From a checkpoint of a small image super-resolution model: 5.34M parameters, norm groupnorm.
Rows from block 7, named by matrix and row number. Rows with one number belong to one channel. Each number is 128 + 24 x the weight over its row's rms, rounded and kept within 0 to 255. All counts start at 0. Numbers have three digits each. After the name is the row's rms in percent of the matrix's.
# convs0: first 3x3 conv (model.mid.1.convs.0.weight, 256x256x3x3), inputs 11-21, a 3x3 kernel for each
# convs1: second 3x3 conv (model.mid.1.convs.1.weight, 256x256x3x3, transposed), outputs 11-21, a 3x3 kernel for each
convs0.66 089:141106147148120146144129168148121119131150157079067145155138135138125179134157106120127141163157142141204123122147100097144127130120144144141174079135158128098109103119159117138131109126132119168129145171128147136149094120120124136138125167119131136136123110121096107099178136111130141182123129125
convs1.66 087:130140156171173119120140148125133184109101116117168139122121143103128119110104118122112122115091106107158145089127107087055133129069107153139161134126133136123128107139141137137141129118141113127115137121131104111150176120103103081122112115129168137159113165141167113102140113104071121085094105097
convs0.67 083:119139132142101088166166119102086112140118112161131094108095128136121123115129148116093110092175113141154140084121103122142145135109131182114114132127154146099109141148132126116109105079126108161120100131130120135105124089130112119132134110135104150147134141146119157138135159152118109143130121123
convs1.67 083:148131100165157134115141127123122082157116122089141136094117080133134160145121106127154182128113220170161159116117100109132136153139157133085100134130147128138121112134124152091099160111119105138117136154157097109151107125139097133148130146132094126167078115163130123132143122160124158156125125144
convs0.68 095:145124100102115136113103132100134119084147119116098112120168112112107134130098170126113165123182182140176117081076154109138149148159139155092084123112156121194124102110121121106121132134166139111133133075127093142116119103084107128108113147128126180124163134074143120091151147079146146132128099172
convs1.68 096:144124089142165124147116115143164143130164138133110133100145100141145088109100106176076116115114163165115155115093125136110150099148118131107114116159167164155142138128098080142156154117124106116158129144166135151095128098146163117146133124107140110116134152135112102135126102123128147152171118128
convs0.69 127:163115099113130095136178100114153146129141144074141156112099161098131153102104103126134113079090115106147113120133130129096129112103136127107147141137120097138093130107139107125136106111132129127135137112084116132122121102121107141106127141151138096138152120112146138123121120133136104108129075138
convs1.69 119:129103141143135135139166137119096182071139137141137126163103102098082121117137114148110122099102160156138109105066160161136134125157133109154144136125128082105143103131120128122123125110106103158153187169150125133171142107085101082113149154091135141138118130162124114131158135073182148138122136116
convs0.70 106:098139175144096110079119147108075199111135161138150161159148091111146115101134124121133136116133118113165144125108072134100089126126103129146122111110111142135120127134138114135129119164150123090106139115101129139096101116142091119144145147129125165149130145144102127079158129133154106164112092052
convs1.70 112:124084130158148122117134152112097135098133139099177137122103128117145109146118119114099139129155141114106122166119135114101090150114070111149139093122181116135166120111066117100119153102144153121100154112119156142125132147090136133167110155154146175162124108079102141134134158116120148120153136121
convs0.71 131:105106142125136089111161126112127147147160120107125114152117121124099113155124117166140117110151147151187135145130145118101150125136078157163117144120138139139137155170138112120157130106150152123100114125119165139115130173128118149135095110126137078097122151151091148129110134142160140092145151163
convs1.71 140:186103132151135135126139137077118117143097125140146136123145112114134162142140125115135131109108148151130093132095139131166096154117108145152099134144110138106122143114128103138162155102133153111095100172159131100114175156111126100150164094137111085166091116133118161130089146142156093153119143117
convs0.72 080:106114145155090135111125132149144132139094131114161131135145114109120152156140151147160131159175130088120137091124111134125093142136143113137126066136120139107133149114125159168099111075087142116063157145133090131160170112170102131139156101146148132134084104147101115138115131141153142116100114160
convs1.72 079:137091123137126114132113156130131168099163124127095140156122147089127146100092115103109136104118093070070133145130116136122113114104160113140134143091151121140164130150111136095072082153118114163138121111133157138108179173143156126108098123145080131161126131140136146128118183152124147100123133129
convs0.73 091:092104121114087105158174142131132148116092092098133131109103135091115140119123118124140121079120108126101106124103145137130162089110064150105122117101111110126100160115141081099133164192106133120145143132148132114138141114100119106151104155126143129090135134118125124141111119125128146123168121146
convs1.73 089:132123132151139163118122149141145132149138133104158136105106121154147156120082121163137075123160166118085174142146112113113134157159108128125138150131119131143090112069115130111157145138103127143132110150131134155124115109081124096137149111130097113090129168182142125117118135117112111109106131123
convs0.74 085:126093110114121135144088109119137125130160126148110088096130059131117146161109088106136150122123131110126157106135112108135138090104157142183125128139150149169152136121138136131129093131170133130144102126113130136149102139135080088126112140114172105154102117161158125095163143144141116140107126140
convs1.74 085:141168140141150157147141142174107117096108158135111159126121126103103116174124130103114165118153143109140149115145166137134129137160128105107130115110111118126129149166152108143107107102089087058114118109136155131129117132154156138107112096158108099081077161145067120123111119097109175096118124091
convs0.75 127:156083100105104102147126071151100130134071097085140098119095137100109135150106171134105076129176095134117131115121118095108132140123121114117079125134173158138107125141148099134127107142093151145132121128130107131102139148117140112112109116128117099129095122113130120112090129107154128135122100120
convs1.75 117:139107127121107104149085153123142121125117123121136128108101109128137084119106087111127123118105184144152135133155128130146145150152144164119125126136154110131130121073078131097130135106105106132108109081121128152156123094147152160114114132130122092077118096114135151133142158118149136124140112118
convs0.76 085:132125159140129142141144092148130157121101098137095158096129111145118106138117141113137147121132151139096104137141128142058071117118151150120089138153140135173110149120126102130154142136100086149148132128105142172115079156152103146132120121125142120153136113115123111098109140146100162137089103093
convs1.76 082:122140133138141115112119103146126112117125112111134115117106122115108113105078151127150133109167144129174146121110129139117102161151118114104125114150121145156123127136115113100108109103093145113161127110152070118138096132175089100172136108166142130158165152143099120096151162146129131119088106122
convs0.77 093:143145118139114140118145125162117088168111105113114126126112125152120129204167149117127119114092137120122155130107131101120176131091141104140108140116121127142140130095123159087120089130177081124131129141131117176156145130094113125115141107141101139099134110121143086129151158149145140118140162117
convs1.77 094:148110157152152166137117118121122139124137082176124093129078098147145130111152127135132094109169116151140139120111115113167143137109108106129073143148114154139155110122162142160080092129110134081128125181089146152147132142104141114146153114111129184131109185137114137109163117116109116121131149128
convs0.78 090:126122140126084129139088106127140170070154117144162146143114099176118113137122102181136131164130126124134206142111130156105102126099133096126130130098090166143135112135106105155141142128196108125138103101100130123147135103135132147119130111096123113166129127063102127098109144131117121139134123142
convs1.78 090:129141162119128143073147149088114135110121126116118101137106113124120120130138123103112141093126093129125094148141132155127136069138078124121095125135157128123140133132130092107099162157075134152144158117139137078098147114124119145122115134140101097137188112137107120125104102190145109105156111121
convs0.79 106:124104133129132124151117127131135098122175189143136156156147129136142143108103138117118145114132184125127097122118098151146129154159106167160084124139082138176146115130174116113148170108089114121157153102127108156134090161136177141140122126126119152075113191120125139149150129089179099120142107144
convs1.79 102:124144107126116107115125112093098113121086093096148137128131130133119126114121126143121136137139147111111107099117117114123089108088144111090126137134143150116125148136095148110135116130136091092159102111094094143104105148126132124084125125150081132122109116109130128166108109124140155127163163117
convs0.80 088:103137126153111165105096104131112137084077080134142144128109097112098108191140141187152134097097138102121075162124118145162187127127117150129093131137128104140139105112160165111113115117132135147096119093115165148119114136148131130132154146134117145080162137143144117134102101113157206200133152149
convs1.80 083:146178129110119118138136110139157121182121124111111089094069084169144156137139130158124154106193170130158087147176121111114113136125108095138139102129108131137088139123106114084116141143149170108130167155119111102132097113170145094129122149129116147134111109091194151116120133140088157125136164133
convs0.81 101:129125140109142126089087111108086135090104085142106108110106160158107132112104142158140177114114148114149174185127076135131137122147157114120177145160155164120114150135139165132138151142131146130144104112099140109164143122100159103126138139120114100125090130134110107099104131152159204135134110115
convs1.81 102:135152140115102140121114089168126136136136202101176139144138156140146144110151108141085125119139153116091123116134147131144148167173108135101089093125102102145128151109128120129139141174114122119094126133150103155142130155154120150137150148126144144146168156161136106115095138117077112114106130197
convs0.82 101:120102089116122123135127119121123103118124137143108133135110096141131129115159151164159110126154120107134104128133134102123139148067132185186125165117124097088159126107105138093106153128080153141099120139124137127137115132124145151107124121132120115076110089130114107089162138107094138150166121155
convs1.82 092:125136164169123120170147088098144092150149119130164133159139145164113103130130102100107104082146149127154130118129121110145160128142121102109154116105131124123117150109103132127108096147138136106105171099169133115126162127158148131153116117152153154139129118137097114145162144132124124134128142159
convs0.83 094:114114114125151141110126092128119138169122136134115089120110112115094126140103118117143117100135103122087078138157084145176108125171092136140136158151099163124133118166172106174140125154140150153134114134133117106129109161134110100128121104119114095121112104116112106104125156150126098109120104120
convs1.83 102:119077127151088153182077138114142130090123113117112161126148145150160150133138106116120106128127110122112125125162119161114122114161117126125143115131116136140139124111149127117151122086134134167153142160158169135145130178121107138106073136127126141157144161127135152121125091138127127148138125143
convs0.84 105:134134144142124135116136121088129154143139104088113104142124128163132104160131099162103081135119132113129157095092143112124150141143113144142148102189113089099150141107107133153122115157134162114113131110146165154147111139130146127107130126121137134140099083133130141114116119156112116179124120155
convs1.84 113:166141121148125118134143121166129192187159123145140143162130153121128138154121124084149107122127116152137107134121115142131146156131131103121158112111132120104157153154179138123136112165090099113119150155123142158113105116095108088128153137147122132101140154172110117163121143145105115143111143086
convs0.85 110:139119082086107156138153155131129100144136130123110125120141133110124107113159138147120079106124140150120157111131130155138155143114152146127154144152076117115161118091087165102096179131145123143057113130157158123105139134107127114134156159135115109132147117117121110127131130080140136134092131137
convs1.85 102:111120148090119132126119130164112128166141147140100132102094115141116135142134142155122112125150156146130123104102115141095115119148132161181098154111102086082111149098149134125092153176121161151132078131147162114156139096137135148127114121136137140145136162179102174174108111118062122101187136102
convs0.86 088:103093130120104140127135096114096138109119116146115116173138156132157149130118114081120129131132100118171102143147181123116124113181146105099130164135128136092109154096133112071139105098114141129117102158119103106146099143148145134130144166129158127135204119078182076086154141119120122112156119130
convs1.86 087:164089166147149132156162126105130121129093128138175146139116144136149144106130090159113126130131123081125160117093150082114111096124120129144142127103061133138143126129159098158147167163146104114182138106116119128119106131137130126097107117158119129123153106075118149125105118129110107133136116131
convs0.87 103:138142108158138137101090120110166141133131127173123179165113138133123162121149119168114145137134125124106135120108077114114097155020152119135143103119184130119106129107103114114115115114130132130148159138123107122125117138124122137171125116140126164138128115098075127096144111134141117142119161162
convs1.87 101:142183164137150092164133095120153110099121109116079147073121117114128081110140140112126140138138097119149115131153129146157155158128116121124146116109150145132139120169099139122136121131131120136116106103108120088149105113094107153122111132096175173129164137145148141115144114132084130089139129163
convs0.88 095:153120120120129170116190145101098107111091138131093165101121138103119149131131157130067187127154111113135098108181078155147148130167143124128091119108125108101138112135131116173095126120134158152124107163132120152106124146105137106156118111132131133112129105101084089107169136149130153130126113128
convs1.88 091:130116131099148139128177109075166137147116095151165118121133104168114133124165161122128158112093144142177121186116105108134074139106150105120149135137151143121153109114142139120114100146151153116127131098158103091122125126122096101160124118138142152144132132089134139119157135147120128133079150120
convs0.89 111:105085116100127126151118145100106128134121093127120154113158093124111089178109127152129128153159116105158113161144132123127147103083159147132125090132168103128175114108122159109147122132150130135153139148105136140119144072141142117136153130151164129171152123127123142093118119148114141138146160071
convs1.89 107:101109106137148149127110129117140116145138089111149134115145119144146136143101107130090172153128116098109142144144158127089120098124112126140169112164142124131106109093137112119129115108148094147088125118102111137127111141163142136142119150112134169135130141081116145115132087096103145132103161180
convs0.90 096:117156153126122155084090147121087161110101126124111091105101134148105145165111134135157125161176094109099150145141097084111142134133101146125122120153131181116147113119099113141131130110109111111099136135130125144124132138151118125165122123144099100168092130121130131102177184140177127101127132138
convs1.90 093:140190120161118125124101092160117091111135155103137169114129121133158143162127116130141130148104134156123071133116098126148116162165090115110113144118129110093116136163105136135138134163108107134119100135128120154133127119139083150097124103118112113112084165132120169159139140124099166072106098138
convs0.91 089:136097164130134110154117128093085101141102167134067104099117114110122128114144117113173158119119139107062121127088130079121167124148150174133136123137128081113093149122111118173120119114117125086160119133137135146141110141149138148130122133127150136122107133107133119126131130182141138145147163076
convs1.91 083:094121149114133143142198134137136097143117099140155131112124125130166168151126165127162125095143189106134150089141141121102159131171145151121141103078126129106075125170122097129115145146147108129144119150135112166115155144115134122102116131131106144093119154147148152108132102143102140112115155157
convs0.92 103:112100130130120136103152152120125114116119118133160131119087136126145120099127141122114144135077137151110122183106117120123058149187102146140152135148130162139150103111141125109156120136132174124111147177152168161135166106127111131148114124150162120092126126124066130108071135110173185152145144195
convs1.92 103:141092150119145134141144134132115160176128126137150147128118102131136123147163110154148125139176114127137106131098088179157113113174105109121116104123094162171091158113141119128155149108105159091125123128173176148101119111107101121132112129094121122127173116096115146145125150120112070118120144153
convs0.93 104:105129108140145088150175121070142125122122096153149131097149108148128140135138140138085142116133155073130199123103108166185102090128190135141123156132121174116146127141118115135103131145109143132144105121127139120092097128128167095144142155147143174169164122135126135144120141136140115151134096115
convs1.93 101:107106091136098140113109137172133118135111184137135150125094097142130146115085120078107165118128133122127109106124134149083106110102162086104150166153117177132142113129141123085187133101124129185133103103209141145123113165127125159148140115119132142139136149088106137174097135108101160147094114093
convs0.94 092:130128140113116112151156124123130122121116155132126132123129143112112136112126140146124146160199153111116156116136068169155086113101155130084177156155113145127127078117143095101129138111134142160092105111077141149141163123128132102120141115148157120119220125166185159070121164153098103115116100168
convs1.94 089:113123122130069112132158139086128114147139127146144088126141153131089104122118125119153132097141129123164130138130128169104074089129156134117120123105139101106161145148133148134108171114135161094100149143122139150120119122144101123146111099145091125113114150101111134090134132130115172117155142157
convs0.95 112:153113120148144131137131090107089149148133127117142104107165113119147127158145165118135094076098139130085135111155136116151186132137114111121145136082124076117090117092140104161134176170150105108130142099112126118113121121137100118136126149131117129108110125126086127108128102134133134096123107145
convs1.95 112:145130121124142146149145146128120104191163098138180118107127052115122133123108111088140141142124132129126111121158108091105155094123156140116142160168119155157124152127136125102179144126133110131115114180115131140143090128128128105129126102096111077137101121115135147176142136121118132075108141059
convs0.96 084:132154130158145118133129142106140101115166124095109168132139139106148128123124106135090109114148096128083125138125121127104143083098091147121114131141112160107158106105111063105106136107164168159124132138114106153128119151115138115102147120100136156093122147096095113120095102124100148120139086123
convs1.96 091:132110112143143075124117115078108155142078103135118133133102132151113139141108140133164135124088076104135103170084138092150110129150134101155114119080119127151129092146137107135117120141111106149108136131113119120118122130133130109146126104123107126146112097117185141110134141074115123152077123128
convs0.97 094:162091124133153154158126163128097123134159112120158123129142170122146111098108155192115136115140129127144125129103123122152132119138152136110107141150138136134150137126114076138116169151107132115139126104105160143134140179147154106109118142137116114144117145145099174134148131141119164089088155136
convs1.97 095:141120135152090147136152130184120106098092138131112118165105137116117146098130137125069141128128110141115141121127151133109156136113135121119135111093156122169164140123094121127136111114145116126096125140116172118116162106147137145151067110141161105154170131127121192181120104111167132133130068136
convs0.98 094:096112134099108142093150129146112121112077140123098115107110114137094143130126131152126150159151149161146136105125145108103105116123113106135094114120089084112123149146126133129117134134120126137115106127108150144139172169134138152119136160119090075132126101133139130127131137147182137130162131100
convs1.98 073:124145162120184161109140158138130118153204151179133084142120129113174169119158137133099133124110114131109133164096121140135113172146109118162120126142162087107160126107176167074125135087136134122102148125130158100101114139143106174131108130136083110098158120141122130130127147153131098153136136140
convs0.99 111:137097085134102147129098158101132142107103095106147120103115140099104170141111100114129094103126166098079119150098150102116109113116137143116119109148147148125139146159124104107133132108124135167111112133143179119133111163117129119139161093136132136154127117145135130142143118130155155092090102143
convs1.99 118:090138114137158148156143164129145171154126110106140130178109130090158123111106159166164145095072146171162164093134141144116111108159133123132132121114086135094121129134144131124134114129141134167104121135121141113119132154113104130116152073146161121146121091102104151162112138150169161089161139151
convs0.100 094:129135098131137175132153121124130141101171159102157133113127113128142119103157129113126136103114139120096093116110136123087105141120104125107136138172104124137120145143126107113137108109136122128153151114136111107133140133150131145095106154118099148128102172134136116093163122127139091153097104103
convs1.100 100:112133142082103147135131147165127138091109147124134125152090134149064096121124135110110111136160146114109132095135135159147149143144121137156139119122144085159112103141113107133136115147132082145163148148085128135131112090099145147127116105137138127143127145167082131194141126147117097112142096138
convs0.101 114:126125135141167140106148144116149129107151145168137073139124134120110150124159106115166129151133138163148106108147140122161129124131163122134125108111158158141126128063140182114104123090086138094140132139091115087159114088143107120152138163125088160093132133138125131111136115103110123147165105113
convs1.101 131:125102161131079122111145139156099101138106124099124177134111155121163129131126142168122159145175106100083130079157133138117107142104141128098121064109150136112126095159166170096129095122139125115130087145118084116155146149101108157148127121129126134082118129124107116116154148099129107158121101095
convs0.102 097:158147101114152119138122081166084117141140136131107101113118149129149127149164120127133117123135130112095110085103133171169095102121122108159131148154128115126155124143174113092159105130133122137119112117114122157130105131114105147139134154142181153156144144165114140136125169139095145132110112128
convs1.102 100:144119113108103104131170138150141117158125115114141092131094101119076092126106143120170147092119143127094102122143106137072115124158157106114120119088132133164133156097137137149136129122153106101091138116149104129153119101122148088126158126143122137104112140137163090152116130097111118140139114090
convs0.103 083:131133123158125121128090098136055056113109140119151142124114095128135136156126115138136125116114138136116130108117118138114125120098135146117114147112163139124136109152163085161143119089132118123141104120092122088131104159130102124134133131119148136128166124158137134096107136132114129106153132096
convs1.103 091:092125154121127110165150114146111097144109123149155144113139135126098137086150140116114104112119072069163117131132126148135149109139116130120145125123115122143113107159130113085106131136106094120088127120129117105101139162147138111153107106131141155110101142083104154141106108095126068160153107135
convs0.104 117:139151119103121123062156151112132129155140147116100137130133117135157147145125123125142126127135128099118133112116119084143107155185132132116134125135122086105106084141112171081084104081088104092125106107090129127126114137135113135126121150169134141122147146139100182086109141149080133128143116153
convs1.104 122:145108185111140137119150141122195129145139131106135097154124121129109115154130133128150187116132170152133134139109107143108131116146122134123157097074140087127128137142179153138093171151139152135128110123151138163168102128126139111188135100129174086122134111156139097096120143112119114115118147167
convs0.105 095:113128110068132099085136134145159144115190157171131131122139116104163128112182138140150109140175165148138152158113145097117140102134144105084144132102131115136102133118156151084135090097166087173104139139135148112138123142157109129098143148117128150099129177167174153120159149100132148189172133156
convs1.105 100:150110153126102133105100140132122114106077095111094167132117091088073130156100124119120154117073073112137076140138132144144115143154135148111105141113145127123116092137192093119081140164105121136097123126133168083114122146145135163145125138129127098126087100101162129156118138105088118139179081133
convs0.106 098:147144137102142088149156113137136157107154140103170090130121124135124134123150127118133113162152142140120160121117095100141108116169126144155125126151113132132113169147124141099133169065106154091102123136120150120087135117108091123133092129120117133175124165096097145096134140138104080103148092106
convs1.106 104:145119104106110132124136089153117102118107125142119154127109092117126135143133101155115094132101087103155134112130180168105159131117110115100109153130144142094116133163122115111151147108104120143156114132118159142131086138141113133134146130117151098170137115132145151132150135146130099135141126121
convs0.107 092:107109129123123112154165122111128133104125112121130116142113131157131132109137138118088105146139128120141099121094138099116083163128146135107125134136140143154117128132102108136101096137149085117123155152164147127138122113166131135122160150148139131133146151157155196144131120124142141129131141129
convs1.107 096:141133129154153116134141129129134134156114118147141172129113128130112079123159133108093132112120133154111161102101106124146173133112084074092100151111089091135146131142094123119157135107125137140143122135114123152129146107105106093115098126145144093142150129155174132116098138125122128137124137106
convs0.108 099:112138110132141144105143132130115090113151182128136165130118117090154140117115145132139135113106122101127118072129119129167128132114142133143163108146156121142153141151117119102130131092135123110146089109114120114086119125120120101098124113108111112113146166166136139162143111122157097117135135187
convs1.108 104:122118119098112133125113155098104114095092138156135137103104106086088137128153137130097186113117112113159123120116123160141123116170087088139149115129140133119117126112163107138115155160106152157095145176122120149132102162127121140113089102135116162141089161169159174157095095117133144096132120108
convs0.109 087:121139131137177153141118125137138132136113116140150117116139105179122084122109117084111109095081099098128086078134125131121114093103164127142129130168112115120128111134122167107125097127131108103128148161127104144131108166139084123115135147130161113159125169149155113074128073121116094150123104114
convs1.109 089:163136118190104091092130114114113133142107123126121145130143120119130135126112148167119115142148086125132152131175128115145093137138154130113101153094173125134111160131133093150142139125108133134104143121103114141120160137123108128121106144123174113118131155161130132112151133112151138115102135109
convs0.110 098:125093137137157120122124090146155158109135109149130136154131147142159144112118120141171165147172150157153153155141184136141103106134117161147157118122145098093138114090161124117150133155118163147096126113135156108121149115130103121124158128130152132112147140114131120152160123120148123128142139146
convs1.110 104:151100139124084088140155130125124100145136115131095076121129153101107107153122123146099105101100142095080138146175142145093161133131096110136142088146152077147132131104112100131125108117147106109082123116108142119110128132152105110132106145119118160149114108096108113104143086083128108101138089103
convs0.111 096:094118159112139094127141112095141127160131090095128105141142145129089124116133135119131105136127142098076146135124125124130139086110163128172148138132142117134125112088111111098111149107157140115110088122137163149166112135106145114145132120110125122126156126127135139100104129138123127126135170139
convs1.111 099:147154123129078145120115151131108135161080111120143137141116136155112128082086114110119154148146157094091112093147147159183145151141106126103144086127130088133130090172128146166140102163107090114164103176159132107122117105085146139113121132116147133119127098112106149161120079144094112171128142138
convs0.112 116:145137098150138102111124129127150139124125111134115137101118114106124134154112099063110142119121102128112138132088155124150151140162146083116163132143136152174120153132127096130114118120151131142126151108110140124137141132172148148133134129111101134116136134143123109153125113109140116085146139101
convs1.112 118:151128119127172133137117121116181134075130143132146154155105143113146130126105124049157082161200090139166142106076120091104098115145141123137168158171164143116158127139129159161117173111109113132123142123090115111112102099130121165159132122117114123104136084131128115176151150110174133138161094113
convs0.113 110:141090109146132081123111087097146121131132151133070138125132129142081076079117133123087139135152165145169141129119131131169075108120091130113160098089063110107097110150081155127150145122191149128157147155092130120128135131117151112095103125131123162132111136144150141137125116173129107122116134132
convs1.113 110:130098142150158129129118132120136116134173117168106160146132150103157114126101124096088130073119166125126159087127137139103139108094168128154136119120137107100162140116096106109082157124116170124141152134155123116134136106123142140098134141098124149111123154129120116099073165135122152134115142182
convs0.114 099:110087124178122133126155136107130099103134099109086104115129111126107084129123092150140124116104146089155139181129115104196132177148178103085111138146099110115097118161104109133098122140113113097135115084114097101147160139143098105093119173148160191159094111169131160130110150143146093092132129149
convs1.114 108:131088122141107124123128131140146123111103070146129107142136087112137104130121145121109140122122104126107138096194106133028129132131143133105118168129103210140157121126071124125124136126122094157139132174104120128107153115124110114117139099120152151107104176132133073143130167125147127135115093116
convs0.115 102:102139145129155118099087123187152166154113173158134120107140135159133149092139100166118138140140124142110170124136153157178159171097116142145131131096182053148202097102118113140075149113126111128090126084106132110137131144154122154118140087122132110175096107112162103141105108120120069087103110141
convs1.115 103:142121158143091112132123153146112103115097085122098125145104119131138099145106139106123117103137111130132062143151077077105099102137121095121135075135114129159132133121117167109163114174140166140132142192146155165167106149151123163156153154076136099064097135134093104140142123151159190142158168152
convs0.116 097:135141138102126091092110119110136141145130172137142114114128147171128102090118132129138092120118145138110109069092121115138164101124127101139134138124149104121116158132145124142091167129145112150133105143123127140162156121150119124147135156129065100143146118155128121104140156124126096087127094145
convs1.116 098:136130148154127147156129133135153124121140122153138144124146112119090119115168128144168124134135180157119126148137132096098144100123184113137109116116136124111140125079078147126149118116110113142114170116132162126140107095146076107189097120109134151138127162099090125169136131178172158142121087129
convs0.117 113:100118145154135107125157113170155156131082118146135068096131111111123142087128147107118134141166108110160131109094145216210151130180167142145162129140107102072139143098120130145115144151114110137130154138134112117098132117107136113133127161103142156137131111130146144153134097132125116132136098156
convs1.117 118:107117145132160124127131122124117115119120108153115139176104144124158155131149104079086100118115149147158143060099093130057106121126112136165157116164129116101153124165112123157123150152130119148143083122142131115124153133115155110127124137077146119134138098119108131182124156144151142140121142127
convs0.118 095:125120117137066134152083097120131081125145131123098147081140143113116148099142108154141138100074088140190138113165152129152103166135144150156133148174128130110073147143096120153121146113137146127122121140107136126139123134145106129118131105116161139132126130118119187168137124100084104138133103130
convs1.118 095:152138106131158123149139123154155152117112135118134127154145123076120089108129142120067104176156131151115124103102105163134115128103134135184123139119130135134139136146108156109123142103078096111146125116141117104110145168107171105147152128128100103167072127137134140118106115136124134143146147147
convs0.119 095:150124165117156082146146120105113129114156141159112072087113078156107123136142142078149165106188103116110093133155111118187145125106151148099095171125114164116091135103113130121102113146153156105170144084131147131069134127131142123155147145132104131137140142185149077156125110137169077119150133101
convs1.119 097:120147139132099120143132133137078123134149144153135135143125132156161113162125169171142142187089075119116129099169121145066140188124131174136112151181136102172122119145151138109139141118151173125094131184117098158105137147129119149173112101125137157076082122101111139132147189152147149103079125135
convs0.120 091:160136113131142132133106122125138121075081127126115144152123160129128109141123123124158147138102136115178150135103094168099110145197153125123144114140137131108160138164138166132109089125117148123106118105104116149105125125125114171154145141136097136126108137123150119157148124123096135085096148140
convs1.120 089:109112107084108120121124152098122156142132157084135147125151100152169129136144111123090114105114086144118100110098108143091060156102114152168128161153133125132125139112115163157074144115132111110150085095149117095124134163163141138106149120116097129119150121098129128116156133161080114187126086092
convs0.121 084:123118143129131144113153160137103106100119126098123129160168096161149151101128175094112146131085098113126143139135148121158164100168105164154154115173175128154094132145149131121129080095087122150124105135075130114102082113106098140135146144108119132183154084121152114165170087108122088108127119101
convs1.121 085:115147150121167139134085105142107107131159100120149108112114141132138132119094109108171128147151087135099148114116149092126154143127116138112113133106128143113114092120140112100130115149126132129130150116124145134143112116141106152138114117174128146172121112130058124142134137120112134127160171153
convs0.122 087:120104139109140142113115137102098095113056118083121091123086113088145133114172156069138135102132141173144134114131145111142110138172154099163166132170120112126145122093145128093112165152155101098114106147159154130105146169105167121127140105110107189129122109115083122093137120098077052133133113116
convs1.122 092:137148148125133113135153126151165142112180118150137142132093143158148114133170123152139127179133147093149181101126123161123105121117118119106159122091134086102124144127113111116127135124130130117098107105137140148161129170115119112119125101134160133145118141134075098148108142136095105153146130085
convs0.123 116:165120146146122119159147122121107137103111117107103126126116131094087107133120101120115143111128150109113158142170089102156133104102157084111124125133125145137117132119115098132143135141158145134119147127116156151163100099127160178149129157126113097124113121134147146138112097139095085126163141157
convs1.123 117:143167101136121105105139136154167147097113131095129111144135121128139140113114150118157132109114111121114116133175133104111165097080088135083094151098111132137133119141153123093137100133137115139143165112113142109109133107163156141162117128117094132124133167151130137102101097139124177163126142125
convs0.124 082:159145112161145160153116099120127124130085127156118118101151144045123118135112081149153147102159108107140173153116146131162153133140155114141149171133121130145145120065117142170105114127128096125074153102132123093126128128129130137100098124124128081140110141164117155187121130078156103103168106097
convs1.124 082:144143153138155108142173102120154130125130114169077114137103077117103147138162114090132125150096155132126129103107108101095091069150121115097113088136086122117146144132144126105102138146139142130114135110114124154147114102112076110127111132105124148135117142117073099110119142109100139095153140115
convs0.125 115:139165142100114122125115105142110125135100124165105110110098150081102123109107145087142103122136106103135098156083129148118144118127123138067134124145115106119133118104127103116134126097109118110126142076113174058091147108121139112078126122107133102119128164116108142143136160125126145136153184112
convs1.125 119:130164107152139112142157103093147146059113116105123113132097144102108138125134131132138139155072146161100131144157153098111149103116131147118146125100148102143152124124108136141091135146118132144082126150109130136130132111130141119130161111116131105163146150164094129169177091141134144129154151110
convs0.126 103:178116128151124142145168129143102118119134127068125148124152173164168178129103126122113123163120193151145103107126107175157143140185064119105165109150151125133118076104140141143036118160144139109117099078119087122178083093135125141132138167132144143120096131158126095116093089116105128137127132150
convs1.126 104:111153123115117121120108079124125155124088125126142112130162145126103121054101109180138131086130111130142116142118104105101058129114154169120125148114155133075118099125144111116091147125133109139151146122143112096161117113100158147161141118171169149102106151145087098105093109065122142135117156130
convs0.127 103:124145134101166091103142106126164113139102145145089090154137125095144094127132140159132130120156175133118164179192102144173104170103191147123086127137108129168150127143114121167112158122139120075144137112098126132116118145073117118112123141127080137135117133121142125167134124121101113104136158136
convs1.127 106:129090138147093139128120131171179118124108127148083126083121120128108147135124100126134107109114157116109118083168083128110115128058135108113115132119106120127112110118111133111130108132135113140156116188121136149181089135132141133096148120127100140127100156142146082174103063117095108144151135123
convs0.128 099:160098129121114135131097173153112113185160118162112132124165138141113113149117121130143121101108133135106118096127116118112126126164134141176137165141129155129128130103157097101136138136141149121127169159057077150125133083136127109127141100121095149125132132092142081104160184100114124087106101132
convs1.128 096:090072125125154100060173135122124100111128131136144131126123127141173129157091128148176137078154130133100105112086104116108158130095130147138108126094107108083129073117158111168138131140146134135147181120133125124079151155123159117118131146170134139172148109131125088126116166126154107134148095130
convs0.129 098:114148151110160136168142099158095088123183153140116118091132134133113145134101135148109104158139156140113115098117145143132108113076071078157138107154184119163126112156135161119109127122143111138115118152114159176138095109127144101089122122129126108130096163185112129139152086136152137124141109154
convs1.129 095:172137112096100122134111154119100108134094149152179115131135115106120125120135139127162158172114130131095159147161149165144080171150130141149133126126133120140140126131124133152122080084152118114100144091135104150143116113143177123142136101118156132184096124077115136115159120137111104128101128108
convs0.130 088:099127159150127111120136100132113152119111135155090096163124140128100146153135088108118139112147104112122113136072107099139074136138130204161131176154178131143124169123128136133112166175118103130125161156127108132151100127119154115145135162130130156117140117144127128152145154141160132141098132100
convs1.130 086:144136120154119108130139147109081151112109079150128118153137091123150112135136124098140142156133144095108190178129117179125107202156110173108144121109083131158115179115151174136113132124106139138173119094113144103124079114164080114153161124148133146151124137098134086078111160158169105076131126130
convs0.131 103:070128135130108100130133127111112126118086126122130079129098122131119134101142130158063098102077124099159168162165144126185161143144113132155151072105121170144130165106114147154118084127098173119127152133139094162103112141148136124101110131093108109167116102101152095108113114144094122092152118116
convs1.131 099:122126113147136112132170167154119093147122129168160133150122121131146133135155136081134134146143142156147078117103121103066124135120096126107081154157176115096160138157134099088114131140109115116125093121149148114100195132171184112137085150135131114073123149122103123174165114115131135128096152126